A small class-conditioned image flow-matching model, trained from scratch.
Model: 5.37M parameters, 48-pixel images, arch unet, norm groupnorm, widths [64, 64, 128, 256].
Rows from block 4, named by matrix and row number. Rows with one number belong to one channel. Each number is 200 + 20 x the weight over its row's rms, rounded and kept within 0 to 999. All counts start at 0. After the name is the row's rms in percent of the matrix's.
# convs0: first 3x3 conv (model.mid.0.convs.0.weight, 256x256x3x3), inputs 72-95, a 3x3 kernel for each
# convs1: second 3x3 conv (model.mid.0.convs.1.weight, 256x256x3x3, transposed), outputs 72-95, a 3x3 kernel for each
convs0.122,103,206,203,173,220,161,192,225,184,184,164,193,219,183,173,237,204,171,202,212,220,188,201,204,204,183,203,209,202,229,228,174,197,185,203,189,176,180,172,233,192,165,230,204,171,204,219,192,211,187,221,174,225,235,220,196,208,194,199,207,192,185,198,227,223,216,216,194,204,172,190,219,183,214,211,203,193,192,214,215,175,190,192,210,214,173,182,184,220,204,201,208,209,215,214,193,197,225,207,171,211,176,227,201,183,214,212,214,204,197,217,216,172,239,209,199,270,175,178,169,210,194,164,146,152,199,174,182,212,222,218,170,201,198,215,228,207,196,213,216,208,212,197,232,185,178,179,166,203,206,179,202,209,204,195,232,234,189,234,211,210,213,223,185,227,199,204,212,246,232,228,193,222,182,188,186,203,196,203,205,197,193,197,216,186,206,228,197,207,188,216,206,212,222,219,216,197,214,202,186,216,222,202,205,156,225,197,183,233,175,216,207,195,242,187,227,239
convs1.122,100,236,218,192,204,179,188,204,218,201,199,202,197,179,180,210,217,230,215,222,211,178,225,216,192,192,150,206,208,209,186,171,210,223,184,201,178,193,206,187,193,228,210,190,211,238,188,186,229,228,222,251,222,189,200,194,205,245,172,238,203,216,195,191,194,208,211,158,216,176,194,194,174,208,201,190,203,179,201,158,201,220,170,205,188,211,191,203,193,232,188,201,204,192,223,179,204,218,226,161,191,213,197,197,224,203,200,205,208,211,164,171,179,203,188,226,225,214,191,191,194,211,221,204,207,220,250,177,215,203,191,226,181,201,186,191,211,187,190,193,201,181,191,181,166,204,181,211,208,237,226,183,193,216,174,183,168,187,177,194,193,189,191,181,198,180,190,231,204,201,197,214,207,179,196,198,163,205,209,218,188,202,220,177,211,217,211,173,160,207,174,193,199,175,207,215,194,193,198,240,190,168,219,190,207,203,180,186,209,163,181,182,206,192,230,201,165
convs0.123,140,219,180,191,188,206,191,213,184,180,213,206,219,178,158,207,207,196,185,206,179,204,190,178,210,202,174,209,198,232,233,195,211,206,204,181,203,195,192,210,199,215,164,209,219,189,217,205,205,170,189,208,205,206,177,223,188,213,198,210,171,211,193,179,203,184,229,200,186,193,179,183,158,213,193,171,208,198,191,226,185,183,197,200,203,204,196,193,201,163,212,199,204,190,172,187,200,206,178,178,193,224,203,213,193,204,189,228,186,227,221,209,130,164,165,214,164,197,238,198,204,197,221,223,191,231,213,240,212,191,155,188,201,181,248,218,184,238,210,194,214,205,188,229,193,164,203,203,222,228,175,187,209,214,213,194,214,200,243,206,224,179,221,211,213,231,179,231,188,171,225,157,185,237,187,189,186,208,202,181,206,195,226,201,216,217,208,183,180,195,204,207,174,208,206,204,214,203,186,192,210,184,171,203,192,196,198,184,228,208,214,208,184,177,218,204,202
convs1.123,139,203,190,193,222,219,168,189,217,204,235,174,199,202,184,199,185,224,206,211,216,174,218,207,220,178,215,201,144,222,214,223,211,181,183,227,206,219,158,232,179,208,208,216,167,202,204,208,197,233,187,217,194,212,182,191,177,235,224,182,203,202,232,187,191,203,215,205,216,208,175,201,236,207,201,253,212,190,212,198,151,175,220,187,219,222,187,206,196,221,225,196,206,179,193,215,219,186,185,199,199,190,199,211,219,192,195,179,200,187,232,193,184,161,199,160,186,202,199,189,185,169,190,222,207,209,188,206,207,239,195,222,204,183,215,220,226,193,161,209,218,182,210,183,207,252,245,167,217,227,185,176,254,193,179,182,242,218,198,191,203,187,212,210,216,166,192,165,206,192,231,217,210,201,223,206,186,230,183,197,187,192,207,232,205,190,200,197,191,206,163,204,245,194,213,196,209,169,215,192,189,178,184,188,200,174,217,184,208,195,220,209,198,195,192,224,223
convs0.124,096,198,180,202,192,245,186,186,197,195,209,184,237,196,243,214,166,197,234,198,164,196,192,208,197,181,213,214,182,186,203,203,178,173,208,207,191,218,214,193,216,193,180,180,180,213,203,186,214,221,204,206,198,201,184,198,180,191,214,221,201,209,195,201,212,187,205,197,242,169,219,176,200,206,217,199,192,195,194,185,221,224,209,219,222,238,216,278,235,227,219,201,202,201,203,235,211,194,209,174,193,196,216,176,192,208,211,195,211,199,167,217,201,212,151,188,217,211,229,204,156,144,169,181,161,218,204,169,186,175,174,179,199,216,240,239,207,201,190,171,223,192,189,209,208,204,190,230,228,193,206,179,205,191,192,191,242,179,201,174,200,197,188,184,194,224,215,195,154,191,208,184,190,214,192,225,214,187,203,195,187,185,211,220,210,216,184,196,168,183,167,213,223,216,189,208,191,201,207,183,221,188,202,204,230,197,175,204,188,193,211,187,211,200,216,239,175
convs1.124,092,204,215,207,201,198,173,172,182,201,173,231,184,206,125,222,195,227,176,224,184,202,193,203,238,198,211,200,210,198,179,208,194,201,211,176,200,221,229,197,222,175,208,211,220,209,226,191,195,148,236,199,202,193,256,211,219,200,207,191,228,211,216,191,219,201,184,194,184,244,196,221,194,189,182,218,202,185,193,216,185,219,201,212,221,190,203,247,182,180,213,187,188,214,199,190,186,217,228,189,193,215,179,169,199,209,204,198,214,179,207,197,203,186,160,222,198,184,169,194,183,184,173,213,195,214,223,191,207,172,207,237,182,219,200,215,168,172,217,232,195,210,186,192,193,215,209,211,224,241,166,172,188,201,204,223,223,178,198,221,214,207,203,198,182,220,199,220,173,195,218,176,192,189,221,194,227,187,178,165,223,223,222,177,207,204,218,185,192,209,169,170,217,231,197,176,199,227,216,211,185,223,224,199,169,205,155,207,229,228,204,189,201,208,194,168,193
convs0.125,108,199,210,217,176,204,199,187,210,234,198,210,190,215,213,199,155,237,197,220,201,182,219,211,213,209,178,197,222,175,184,176,240,212,207,170,224,191,229,217,178,231,213,166,202,171,198,242,160,209,224,200,193,205,245,206,205,207,239,211,186,185,202,186,201,190,222,195,186,235,208,196,172,196,215,204,203,173,265,195,198,191,202,193,219,208,203,169,191,194,182,198,210,208,147,176,192,202,227,211,203,206,206,221,218,190,199,214,213,195,199,216,217,208,221,234,209,222,195,204,202,177,199,183,201,170,161,207,203,199,214,185,188,188,167,189,207,201,190,208,205,180,205,200,175,177,217,206,199,199,189,211,180,201,192,224,194,202,153,203,230,177,227,193,205,212,211,242,212,190,169,203,183,224,198,202,198,211,190,196,231,217,192,228,188,201,190,208,213,178,223,197,220,222,211,192,199,231,187,200,207,218,197,190,212,226,210,255,196,206,191,211,195,173,181,183,210
convs1.125,103,205,224,215,182,228,228,203,181,205,206,192,240,145,222,194,225,213,186,178,217,206,159,210,178,192,219,228,195,190,194,181,214,189,229,215,160,207,173,214,229,205,220,238,205,194,199,202,175,222,210,184,231,169,181,229,199,201,199,171,164,171,197,200,241,230,197,211,213,168,206,203,181,216,200,177,158,221,199,154,191,254,208,199,207,186,212,196,209,168,209,185,195,191,176,207,217,194,208,204,234,217,204,230,220,202,191,166,205,194,153,196,214,207,192,191,208,188,210,189,175,182,199,202,212,218,186,211,176,163,189,236,218,221,223,183,218,206,189,170,254,208,215,172,203,203,230,204,189,208,200,225,200,182,189,207,190,194,210,199,210,205,181,231,202,177,198,196,203,202,173,156,221,215,218,179,189,189,193,214,192,174,196,202,211,208,199,217,188,203,227,207,212,223,170,191,203,254,208,200,204,191,178,218,176,221,212,184,185,170,170,249,224,208,215,190,208
convs0.126,088,188,199,185,189,181,201,194,222,193,176,223,186,198,208,244,199,171,232,204,204,184,213,195,208,198,196,198,204,220,193,189,226,229,198,210,199,192,197,185,195,232,236,191,234,198,203,170,209,207,168,165,225,240,159,203,216,181,221,194,193,192,238,189,195,192,222,211,153,206,158,211,212,213,143,227,194,207,166,236,194,219,220,173,215,172,205,217,182,180,184,212,220,194,208,198,186,187,195,179,188,167,197,184,219,199,209,201,196,186,189,193,215,176,171,175,213,199,177,215,189,160,193,202,207,204,181,171,205,202,170,195,222,232,208,189,199,232,198,188,193,198,183,224,216,212,172,196,176,229,171,216,194,210,221,226,178,240,198,183,195,161,155,192,195,223,204,164,191,218,222,190,200,187,201,164,167,179,183,188,196,195,227,196,209,178,195,206,214,193,223,209,194,202,206,196,221,209,207,207,192,187,185,153,191,220,190,202,185,182,195,246,238,191,181,213,183
convs1.126,073,194,240,151,195,190,208,186,203,204,209,225,248,209,175,180,201,179,170,199,193,198,192,218,221,179,184,226,188,195,203,194,195,199,184,218,229,220,196,237,193,182,217,222,184,204,200,223,193,214,213,188,215,193,200,198,173,212,209,239,165,205,196,207,195,179,208,216,230,222,164,204,192,170,215,181,220,214,184,195,230,185,207,232,158,189,176,198,227,168,221,198,204,212,204,217,207,212,204,190,207,250,229,208,186,190,212,208,178,200,198,185,206,234,212,213,163,199,224,209,200,215,177,170,236,184,186,179,212,162,194,199,203,207,179,178,193,219,195,228,190,226,205,221,194,184,243,195,192,233,238,214,191,156,215,212,192,203,218,168,220,180,193,211,205,184,212,212,188,220,202,188,211,203,209,190,189,197,183,240,228,161,197,221,200,218,160,240,220,227,196,192,168,222,205,231,209,223,172,184,199,149,165,219,192,200,211,223,192,208,197,166,199,196,159,214,206
convs0.127,113,215,222,206,195,220,212,199,219,210,207,210,191,207,235,265,247,241,232,193,187,189,223,237,220,208,211,204,183,183,223,212,190,206,192,203,176,239,175,201,199,175,193,187,187,211,185,224,187,215,232,188,190,192,223,213,219,211,205,194,190,197,213,207,184,201,182,194,174,229,207,195,235,176,205,217,156,242,219,187,207,214,198,202,169,222,222,209,193,176,199,211,208,213,196,189,192,203,189,205,225,205,202,212,199,188,201,191,196,186,237,172,211,225,199,190,179,220,173,241,214,198,257,194,223,246,209,211,186,197,197,186,200,179,196,189,196,229,213,197,212,200,218,203,179,168,221,197,244,241,211,225,206,209,194,245,146,204,222,171,219,189,196,217,218,200,189,197,160,220,213,227,199,188,198,193,170,187,186,192,198,207,216,206,178,221,195,207,224,184,207,202,219,172,163,209,183,188,169,192,184,194,207,187,216,232,209,167,199,214,205,227,243,206,200,221,175
convs1.127,115,236,190,220,204,165,161,212,204,206,186,215,177,155,197,160,191,207,180,167,217,215,203,239,215,220,214,218,174,179,175,188,204,199,191,207,227,201,177,201,245,221,210,199,214,158,178,181,188,218,179,179,189,201,204,194,158,201,200,198,205,247,163,211,181,198,190,223,224,209,187,170,176,170,223,196,199,210,185,244,196,199,193,209,209,188,220,190,202,185,225,211,240,174,207,224,172,194,203,176,173,193,204,168,198,244,194,181,210,205,190,180,179,229,192,177,198,188,207,173,180,232,178,194,174,174,205,233,177,194,192,205,205,208,214,194,192,201,206,191,191,204,219,208,213,221,233,202,193,201,222,180,181,225,216,217,200,190,226,245,180,177,213,194,209,215,190,202,205,171,138,209,170,206,185,165,205,186,199,220,216,231,188,192,191,175,219,200,156,204,199,174,195,173,212,211,183,203,210,230,204,212,184,177,169,194,183,190,194,180,181,188,191,186,209,244,229
convs0.128,166,196,218,193,191,173,192,203,191,217,235,152,193,201,186,219,171,170,203,203,194,210,195,194,190,197,216,202,174,201,222,202,232,196,207,234,203,177,189,202,258,222,220,194,183,235,183,185,198,231,207,243,190,205,167,192,209,175,215,211,174,191,193,193,212,207,197,230,166,195,248,203,257,234,199,178,202,204,206,175,242,182,192,209,222,197,184,195,223,208,196,196,161,186,205,195,204,201,209,203,199,201,197,190,169,185,175,184,212,163,233,209,177,193,216,210,184,238,222,214,196,180,188,189,121,208,209,206,247,220,233,146,190,195,186,240,184,186,209,208,197,213,195,158,194,217,164,184,195,168,190,238,191,202,209,197,187,175,192,201,227,170,177,196,217,198,196,225,218,233,198,220,192,190,202,209,205,244,193,180,216,194,221,201,190,210,220,190,179,221,235,190,192,175,238,197,185,169,229,228,216,207,169,199,179,200,206,160,220,176,182,179,174,162,215,177,241
convs1.128,160,188,212,192,189,193,182,190,173,194,169,194,180,217,187,179,194,200,217,223,236,201,146,179,242,206,181,192,216,211,212,213,193,184,197,181,181,196,188,192,186,214,204,230,196,176,202,199,206,192,168,202,177,185,205,212,179,192,181,213,165,186,210,203,179,158,227,222,206,193,178,207,208,221,222,180,201,230,158,214,194,217,184,155,191,231,225,194,227,214,200,194,195,186,201,187,188,195,200,209,206,165,182,191,216,190,192,211,198,240,206,202,233,189,185,200,190,208,239,187,177,225,197,187,182,214,232,180,203,164,234,236,197,196,172,222,214,203,165,196,177,223,216,162,222,201,207,161,183,176,239,209,185,186,220,182,171,214,256,197,196,179,194,228,209,199,195,199,173,189,192,227,180,197,186,185,174,216,211,198,201,226,185,182,211,201,207,208,214,216,202,206,173,214,198,228,215,218,195,223,199,175,213,182,227,220,218,200,209,206,195,202,173,186,196,201,198