Rows from block 6 of a small class-conditioned image flow-matching model, named by matrix and row number. Rows with one number belong to one channel. Each number is 500 + 40 x the weight over its row's rms, rounded and kept within 0 to 999. All counts start at 0. Numbers have three digits each. After the name is the row's rms in percent of the matrix's.
After each channel's rows are labels from the 100 images, of 14848 (inputs lightly noised), where the channel reaches its highest value: "top examples" is what is common among them. Only what is clearly more common there than usual is listed. The data: stained colorectal tissue patches (NCT-CRC-HE-100K). In brackets: how many of the 100, against the usual share in percent.
# convs0: first 3x3 conv (model.mid.2.convs.0.weight, 256x256x3x3, each kernel summed), inputs 192-255
# convs1: second 3x3 conv (model.mid.2.convs.1.weight, 256x256x3x3, transposed, each kernel summed), outputs 192-255

convs0.94 075:459549500502519552517471467541594500473506443485469445441514494534488446471573485618521545473462525484443588483588462522560509542509437505483469493508477499508507523519512519520536491486450400
convs1.94 081:494530474546497463466541499408429517568447461497471523536461451515476535507432561383498481443500469503573509481481506490439541477487503493487484524503489505496490461537472565474556467528534574
top examples: tissue: smooth muscle (80 vs 13.3)

convs0.170 095:629467496475514506529515513484561562544457501606508520526478507491491535493525519555547339518527547502523541518531477463549558570469461574526520567428442513422483501470513533456532486477518452
convs1.170 126:463479372543436535545531494549579440474497429535474524507579461483503534584397522479480511492531484497445517490467539545508494510504579466463507495553518492487521514493486453494470504526525512
top examples: tissue: tumour epithelium (78 vs 14.9)

convs0.95 086:486467536441471442494526446467524566478530473548488519450553497491513527443426475463513454410493525501507457527474434500508476445497452530451496499497465510493469476592567477460484510576540481
convs1.95 117:489566523505551594489506542594512455500544404502474509441571506528462489629538530524425553426454507555478596498552510474563530530484431456451458515447464457469554522464472514567523486497477484
top examples: tissue: adipose tissue (100 vs 10.2)

convs0.84 101:491510558518516436486475583471556447506445535541482430516560533521529489519442491594456559528511509517524523477449501563507483543466529483447520454514466462406512406448507564488487479557537583
convs1.84 120:468512491501533463482455482452478518457443462502497483479417470513581545508543504394553523555449475502564426527485482490510491445493528521541547556534476476498434570491539532493488496541482562
top examples: tissue: debris (73 vs 11.2)

convs0.122 066:529497455483482510559479536530458396517520465457517527569494489474606491531513455516481558467486482523477526509487477530479506395485463489512472487432516531478513461567534511489463514504532533
convs1.122 087:532477488450384482514487536450484473455496511462540523509511507480551530461554541487467457543519462446496477540477491405498440504544516515474516539574431470534417499468499488527414531533544491
top examples: tissue: mucus (100 vs 9.1)

convs0.232 126:511547487550479483527516474556542563539510520508517420404459448491459508588462486521470497484425526473541464577487528507584594473462565504487485498448503522409488528528550447516524491468518474
convs1.232 114:524541501538530463462499458484486576553489473434490498580479501499529457474546520504459522491511531535592501453469492498467479542525451543456523441548483431488491489477478481550447504551521446
top examples: tissue: smooth muscle (52 vs 13.3)

convs0.159 069:528555538466469517504550530513474503465483497451523542551532510460544532411518474569431459472522475484559485530470497491539623467551555554445504497509467484447468513520484452520487503505523424
convs1.159 098:585493585536480493500489465501574571497467427492381469421470447463503552452488531501510475517527461465520502452492551519450504528497492435432462510577534537516534511561513511486500494481489514
top examples: tissue: lymphocytes (98 vs 11.2)

convs0.175 093:461509593475504467481554467492413513449449514472433486564472510521434529575495458463458456458426526512549535443521421510478461454454472503475476542519511480370475521490429518491507495503470469
convs1.175 115:500463448519468506443475490462548518560535503554490533478443459527500514535445507428480489458530479560462497574524506569526478541467493480494438503556467434576535488517470504495444465445507536
top examples: tissue: smooth muscle (100 vs 13.3)

convs0.45 075:460484422479509525531524531489538555460506486453513542457519504478497490603598514471483454519526518505448526461479481433429562623462459542394493514500491467468512533486525463500509486460494646
convs1.45 100:445438426457474510544512500491498510460518482506515478545467595534520448459507560560525461460550514461576457490497501526548524539550516552590487479495454493519496488540523561550590552467491465
top examples: tissue: debris (100 vs 11.2)

convs0.68 096:503527449553424486552497557510541515464475520557481362525545507521547413581541590460499507475502480572481413511454470509483531521561549501481476530453516477482518517479488513520500511523581544
convs1.68 122:558526481508451479467461500513505534564553467559353539463541426489463547492453480535484508506484484466486502509443540587534424470525455499499520476585528481500490530506546510470566443529485530
top examples: tissue: smooth muscle (55 vs 13.3)

convs0.134 051:421521597439540535490533488475495424450470515521549562593545480514470464453525550543460438505482471476515618536439524463514487583550456549535528480455482502476540489479459540528484514433487560
convs1.134 085:544494462512514427473514477490450471506510443531453492528503543562442519506503431520537496563566491457475470474473565484417537466511515514571560454569484511553511402540497479463546490538506474
top examples: tissue: smooth muscle (100 vs 13.3)

convs0.119 159:489533484439517508524616500518538495490537519506526528410587542508493483483439492595550480557511506496456528524519435510459633524471558515516533502531504438495456509437584493519488490496518558
convs1.119 151:457480575473546512480408487470534506519483523482511507532546465512472453409558510510534507584492492457456471477533632533477498388519499544590548568518430496477618472591459553506512541521504441
top examples: tissue: adipose tissue (43 vs 10.2); tissue: debris (31 vs 11.2)

convs0.239 121:459484540491555595550522479516483489513428524535506513535500481528534434556510485515418468508525503473394535500470521543535621540459552537449498495511461478440524445595447456532477496480539493
convs1.239 127:452481405503427495493489436440432485566482579471483518570556481554503585481529524448514474504460454549545530506469519482468531451540552571596574534570462496499487519542526485491465562465533479
top examples: tissue: cancer-associated stroma (57 vs 10.7)

convs0.244 129:601456510511520464498508587460518435517495533426460519506546509468477437432472462433525525499472486510532529580497486520510418488483492528459471523512522536450459542405455551415551514457481530
convs1.244 106:493542588487543503546490535468574522517479512558479486459421542492516463533502497526527544483556445535518461452550476549524502393476498428523479503490558567523501539481617533550491529526488573
top examples: tissue: normal colon mucosa (38 vs 8.8)

convs0.228 124:578463607548557553457508436553554473508449532531492511553472470504557519527544526463501488435420488517562473500570416498583522457462509458539504481495526497464501493503617500552460494483507531
convs1.228 119:531634523500547536513486508477483576477482503517504480397444494504533490504510477580485512469526492503547504469500504513517530465539425495508442450502529478445493471536498520448513477533483513
top examples: tissue: tumour epithelium (100 vs 14.9)

convs0.201 080:452478542498554452486513546493480529524577510532486529560522466502526496466498474560474472509537479494509481463581574481531440531532464515468497524531509586535497461506520457526468515524506437
convs1.201 091:511508459517459472493571482404467496478481520503448460525511439438595499487484521517488533451483471478582505475489471545417527462531456535505505458471490514503470548510518507421477509565489563
top examples: tissue: tumour epithelium (63 vs 14.9)

convs0.252 127:529501489538531506530539509507451454517530536512553495463492475462483489582444423565414456535538532476461495564532539506499580502517564494445566515503459546425506467587526472557449500471523397
convs1.252 136:491439506544536496479532474522494497471451531478477463458494397525613463491541465528529531449493490457477516519520430544502537509536462546457478501446477582453508505510497520481478440562551599
top examples: tissue: tumour epithelium (100 vs 14.9)

convs0.164 068:481458459526577549532463498510425510522507497491485453643521496525415498540463512491502476467461480481501593532496547513529485533483460566488494489513497570481505547525449461476494499529488441
convs1.164 113:508557491490525486421439475464495568468482476461466484436500454490520460523579513543529545447457513498598474480563436533524470611544483484448455501425553492419491521489534521511465414563540560
top examples: tissue: tumour epithelium (100 vs 14.9)

convs0.247 115:530475554509444478489538501493466467456496549513485403505451504485572589541433519567587476444484481514549501445506535469465403481507504456521480459561499493500433616543526507503510481467523467
convs1.247 103:583489428540457499494493450489512448514530528512537593585540556510464520529467570499565589476477521540492500510504506500522500499535462462485539483515486399526531439509464471483509543475530475
top examples: tissue: cancer-associated stroma (73 vs 10.7)

convs0.251 122:433496545474555561511493494483453524452463497488545491509450527565527495491515513552498544554477506472486548497447432529623624524477516619541514461421511464477471520533507463596471485581553530
convs1.251 116:471416429557558453544504457518479486461441521466578530455548509501487534512545493505528510511538483499511490592560505485455557473509535554525479507523519519483527453547577504464499499421499502
top examples: tissue: tumour epithelium (58 vs 14.9); tissue: smooth muscle (34 vs 13.3)

convs0.32 279:513472498513526503495605506511466521468471510550468560519453471514490516453493479565498546460471477486508462538568443578528423405498517478588503507518566567483486469587512547501468489490541415
convs1.32 257:553529456442512510529503521542422443527534589510509548455532463511508541525461538423526513467479549543474500529518550543545430552513527463469476510448485558549463468443512487523468535544435491
top examples: tissue: lymphocytes (40 vs 11.2); tissue: debris (35 vs 11.2)

convs0.141 110:429485493458448500502526438484406565497536471487491527542520504502510533539479473574480503526466474527543486598533497447499544479469501585526483480488500517502486465450527488423555517568475465
convs1.141 131:550456521529482510505469483465558512528516465556443491465498478459568574505482458495455488504454497501501492506483458471507525562491497564525462602571486453433533451545577443492487489523505540
top examples: tissue: smooth muscle (52 vs 13.3); tissue: tumour epithelium (40 vs 14.9)

convs0.49 082:506496434506485558457486495502550528506489488452578455533532507496508582587530505448516461540491513490522541570473547523501619548480493465423479488534471484523533521534546503521485481491515565
convs1.49 102:457481362503482488520498574477483453545392477502512509555465516475480469510513489472486530516501506511490507485560560570451467567534466524465529545584464493617451560506533491410500500478573497
top examples: tissue: smooth muscle (69 vs 13.3); tissue: debris (28 vs 11.2)

convs0.255 114:536550523468505536443504502488395451536529489483467472470565533524521529462480465515572481528468492470572559435476485473493507541458580582495508500548469490546511553445468505525503495505512527
convs1.255 086:473412445507431464503445482499560500563498474542446443509552467492482495454466504557483519525536537506515518544526439452546464465532484501550515482509527447446488466520532493448538478520491489
top examples: tissue: debris (35 vs 11.2); tissue: normal colon mucosa (25 vs 8.8)

convs0.195 059:538502436507470532472488515460522493428532465485554606577511498523556411486509456519498454475420459474387466487521516469494615449500490552460478478519484444557470468483531505482435521461492434
convs1.195 083:447488506441471450492498559423531532514454530539395543515482475490524510509468556490495547444461453530523479516521546530489490509479509480548523465442494432477511488539538520477559464476483489
top examples: tissue: adipose tissue (100 vs 10.2)

convs0.29 076:489436518429506472458550513532558522485440497495435410575466490480503556544438524474508525495523568509466562532506448463450585523490500542505487443549507394433501523532576468473497477453515451
convs1.29 090:479549444504446493503483512476524493488476512475493481575484532593528459586519432473544532528562476568575531489514564543523501424465532517517546491492445479561490512542537562540562541519459448
top examples: tissue: cancer-associated stroma (93 vs 10.7)

convs0.212 106:509503433474533530523545518477380427457491484421509530665524496530442446513476504411469518519475483540565508496476481541527493419505502562453514523555507490403513410485444499512507500523490471
convs1.212 117:584521411525499445474513498541444443463519469485491566691544504479437569503460482481502478494462538522502465491515445529473492482561505523497487496577490498500477514521532572535477527447528511
top examples: tissue: lymphocytes (99 vs 11.2)

convs0.173 068:392534575444573486503534533475464456546488467543489411507504537463515449555484558495518494476569512502499512448532538515505507531472490464512493563507496488468500529514532478523512503541505529
convs1.173 123:559491537494532527496465498518513544512539407510453474393496435482494506557487472466459479486500504473514542498533461517477446506534518485461473486491457495444439531489547534522485526517517521
top examples: tissue: tumour epithelium (100 vs 14.9)

convs0.40 076:469492519482529543548497504522548502506536492497537486504462489497525520579473474567525545560557503513485450541561507458515577542475431577534501501504484425517531564532496482510515493563463471
convs1.40 090:556504456514408448534523604445540490486482480442499495542534463428541481414530478468573541526477541466566511493538541486455474453484518541501547517532498520488561409500452512474466471519478492
top examples: tissue: adipose tissue (40 vs 10.2)

convs0.131 088:539518542479483495494508600458433479420413544484530490468513486494499479474542550497502557511456510521458475584474475505558484445527486505525485530500507491448501519484516477552461523522557522
convs1.131 129:550492419585527481530503473474484495533526539458499480495505524447448514498441505495496501518529493492490435407537516514537504496471447491539446472493544499485479577542469548442499531542454560
top examples: tissue: cancer-associated stroma (51 vs 10.7); tissue: debris (30 vs 11.2)

convs0.130 087:505475496527489546522535400432516476449539495490466563579463468484517319465519483629565494519500480485468538506537422472605458470545514508476499468446515497499509546459515548514521499456468553
convs1.130 114:561458519480496449441515533530452426476473488489497487512555501495534530453497538521523530546463494534578495512458485456491455568513609501482445476502511497480497512511516429538474497471505585
top examples: tissue: adipose tissue (99 vs 10.2)

convs0.103 073:494511627458485512517542508492506528502397461397484451542501495490473465527471478425449521473516523526498449410520438426530461531531457562513471510519491446508468515443456456518558521512456323
convs1.103 100:515534514533494539530512452516450524413490482556523529429567481439599516525524443514520494455449430436539471523486449457517496473491450547549480466466479440393506507579500541400489494560493507
top examples: tissue: tumour epithelium (54 vs 14.9); tissue: adipose tissue (46 vs 10.2)

convs0.117 059:568505612486479551467440452585474443462538498512478549394473497490553500497486468602465497485498496503498553519542571535562527521482442467500459455505504481563518495466477509465395504448457524
convs1.117 097:515457409475497426531462542509529525508508449492446532546556520549468494504482529435518519421481446486513518465439511528451529477446512545559508535582461506549469538569541479505454467571478556
top examples: tissue: normal colon mucosa (55 vs 8.8); tissue: cancer-associated stroma (27 vs 10.7)

convs0.215 109:460489552520493469559450479491570469488516455541478551468472533501540586458503520497459465492523533493473434490556463548477433530442482483498492455441511493452490582428595459541494517498609522
convs1.215 131:512482453484460484492508528478463466511462557538505541568542462558451495492485489543481484450538466520494445476518524478516464485531425528517493572539541492523441465499484583531486471506537507
top examples: tissue: mucus (97 vs 9.1)

convs0.253 177:522527490500497420516525519515435602526458519405599510559456536467527470492545475544475501577493465530503538579513512513456659487515479597492543527492517450510486495484444534511514504485476528
convs1.253 160:430499440514526465517427466480531530522479390443535460565499511417517475477536483477440542519390556553532457487462490395515563448473521534547462495489468499444486496446482530456508495556490481
top examples: tissue: debris (31 vs 11.2)

convs0.179 073:530544367538470445524543563518472472460474476475462416560482500521450484476566526513543476475490479534512483572497556518415375484496461463549496477555496391526499566554486481534474498540485352
convs1.179 120:506513536424485499477561491497478546447513451477520612438458533462517475469444551479521512513480447515458505553510509567569583474507440531496532500460538494537548537510467563422460518547542568
top examples: tissue: lymphocytes (100 vs 11.2)

convs0.245 122:589514497483513410520501504551457473518499471417521450537502557502483571547493466593487468526480553476505522551580510446467513444533437441483454564535499524525530464485495459483532472477481474
convs1.245 108:425505518482508456534516506503574547548569548547517515481467472519438532464467450492568543434401542498505589526513513533545479517517509499456485497483531521497431592462473496424474486503514459
top examples: tissue: adipose tissue (49 vs 10.2); tissue: normal colon mucosa (25 vs 8.8)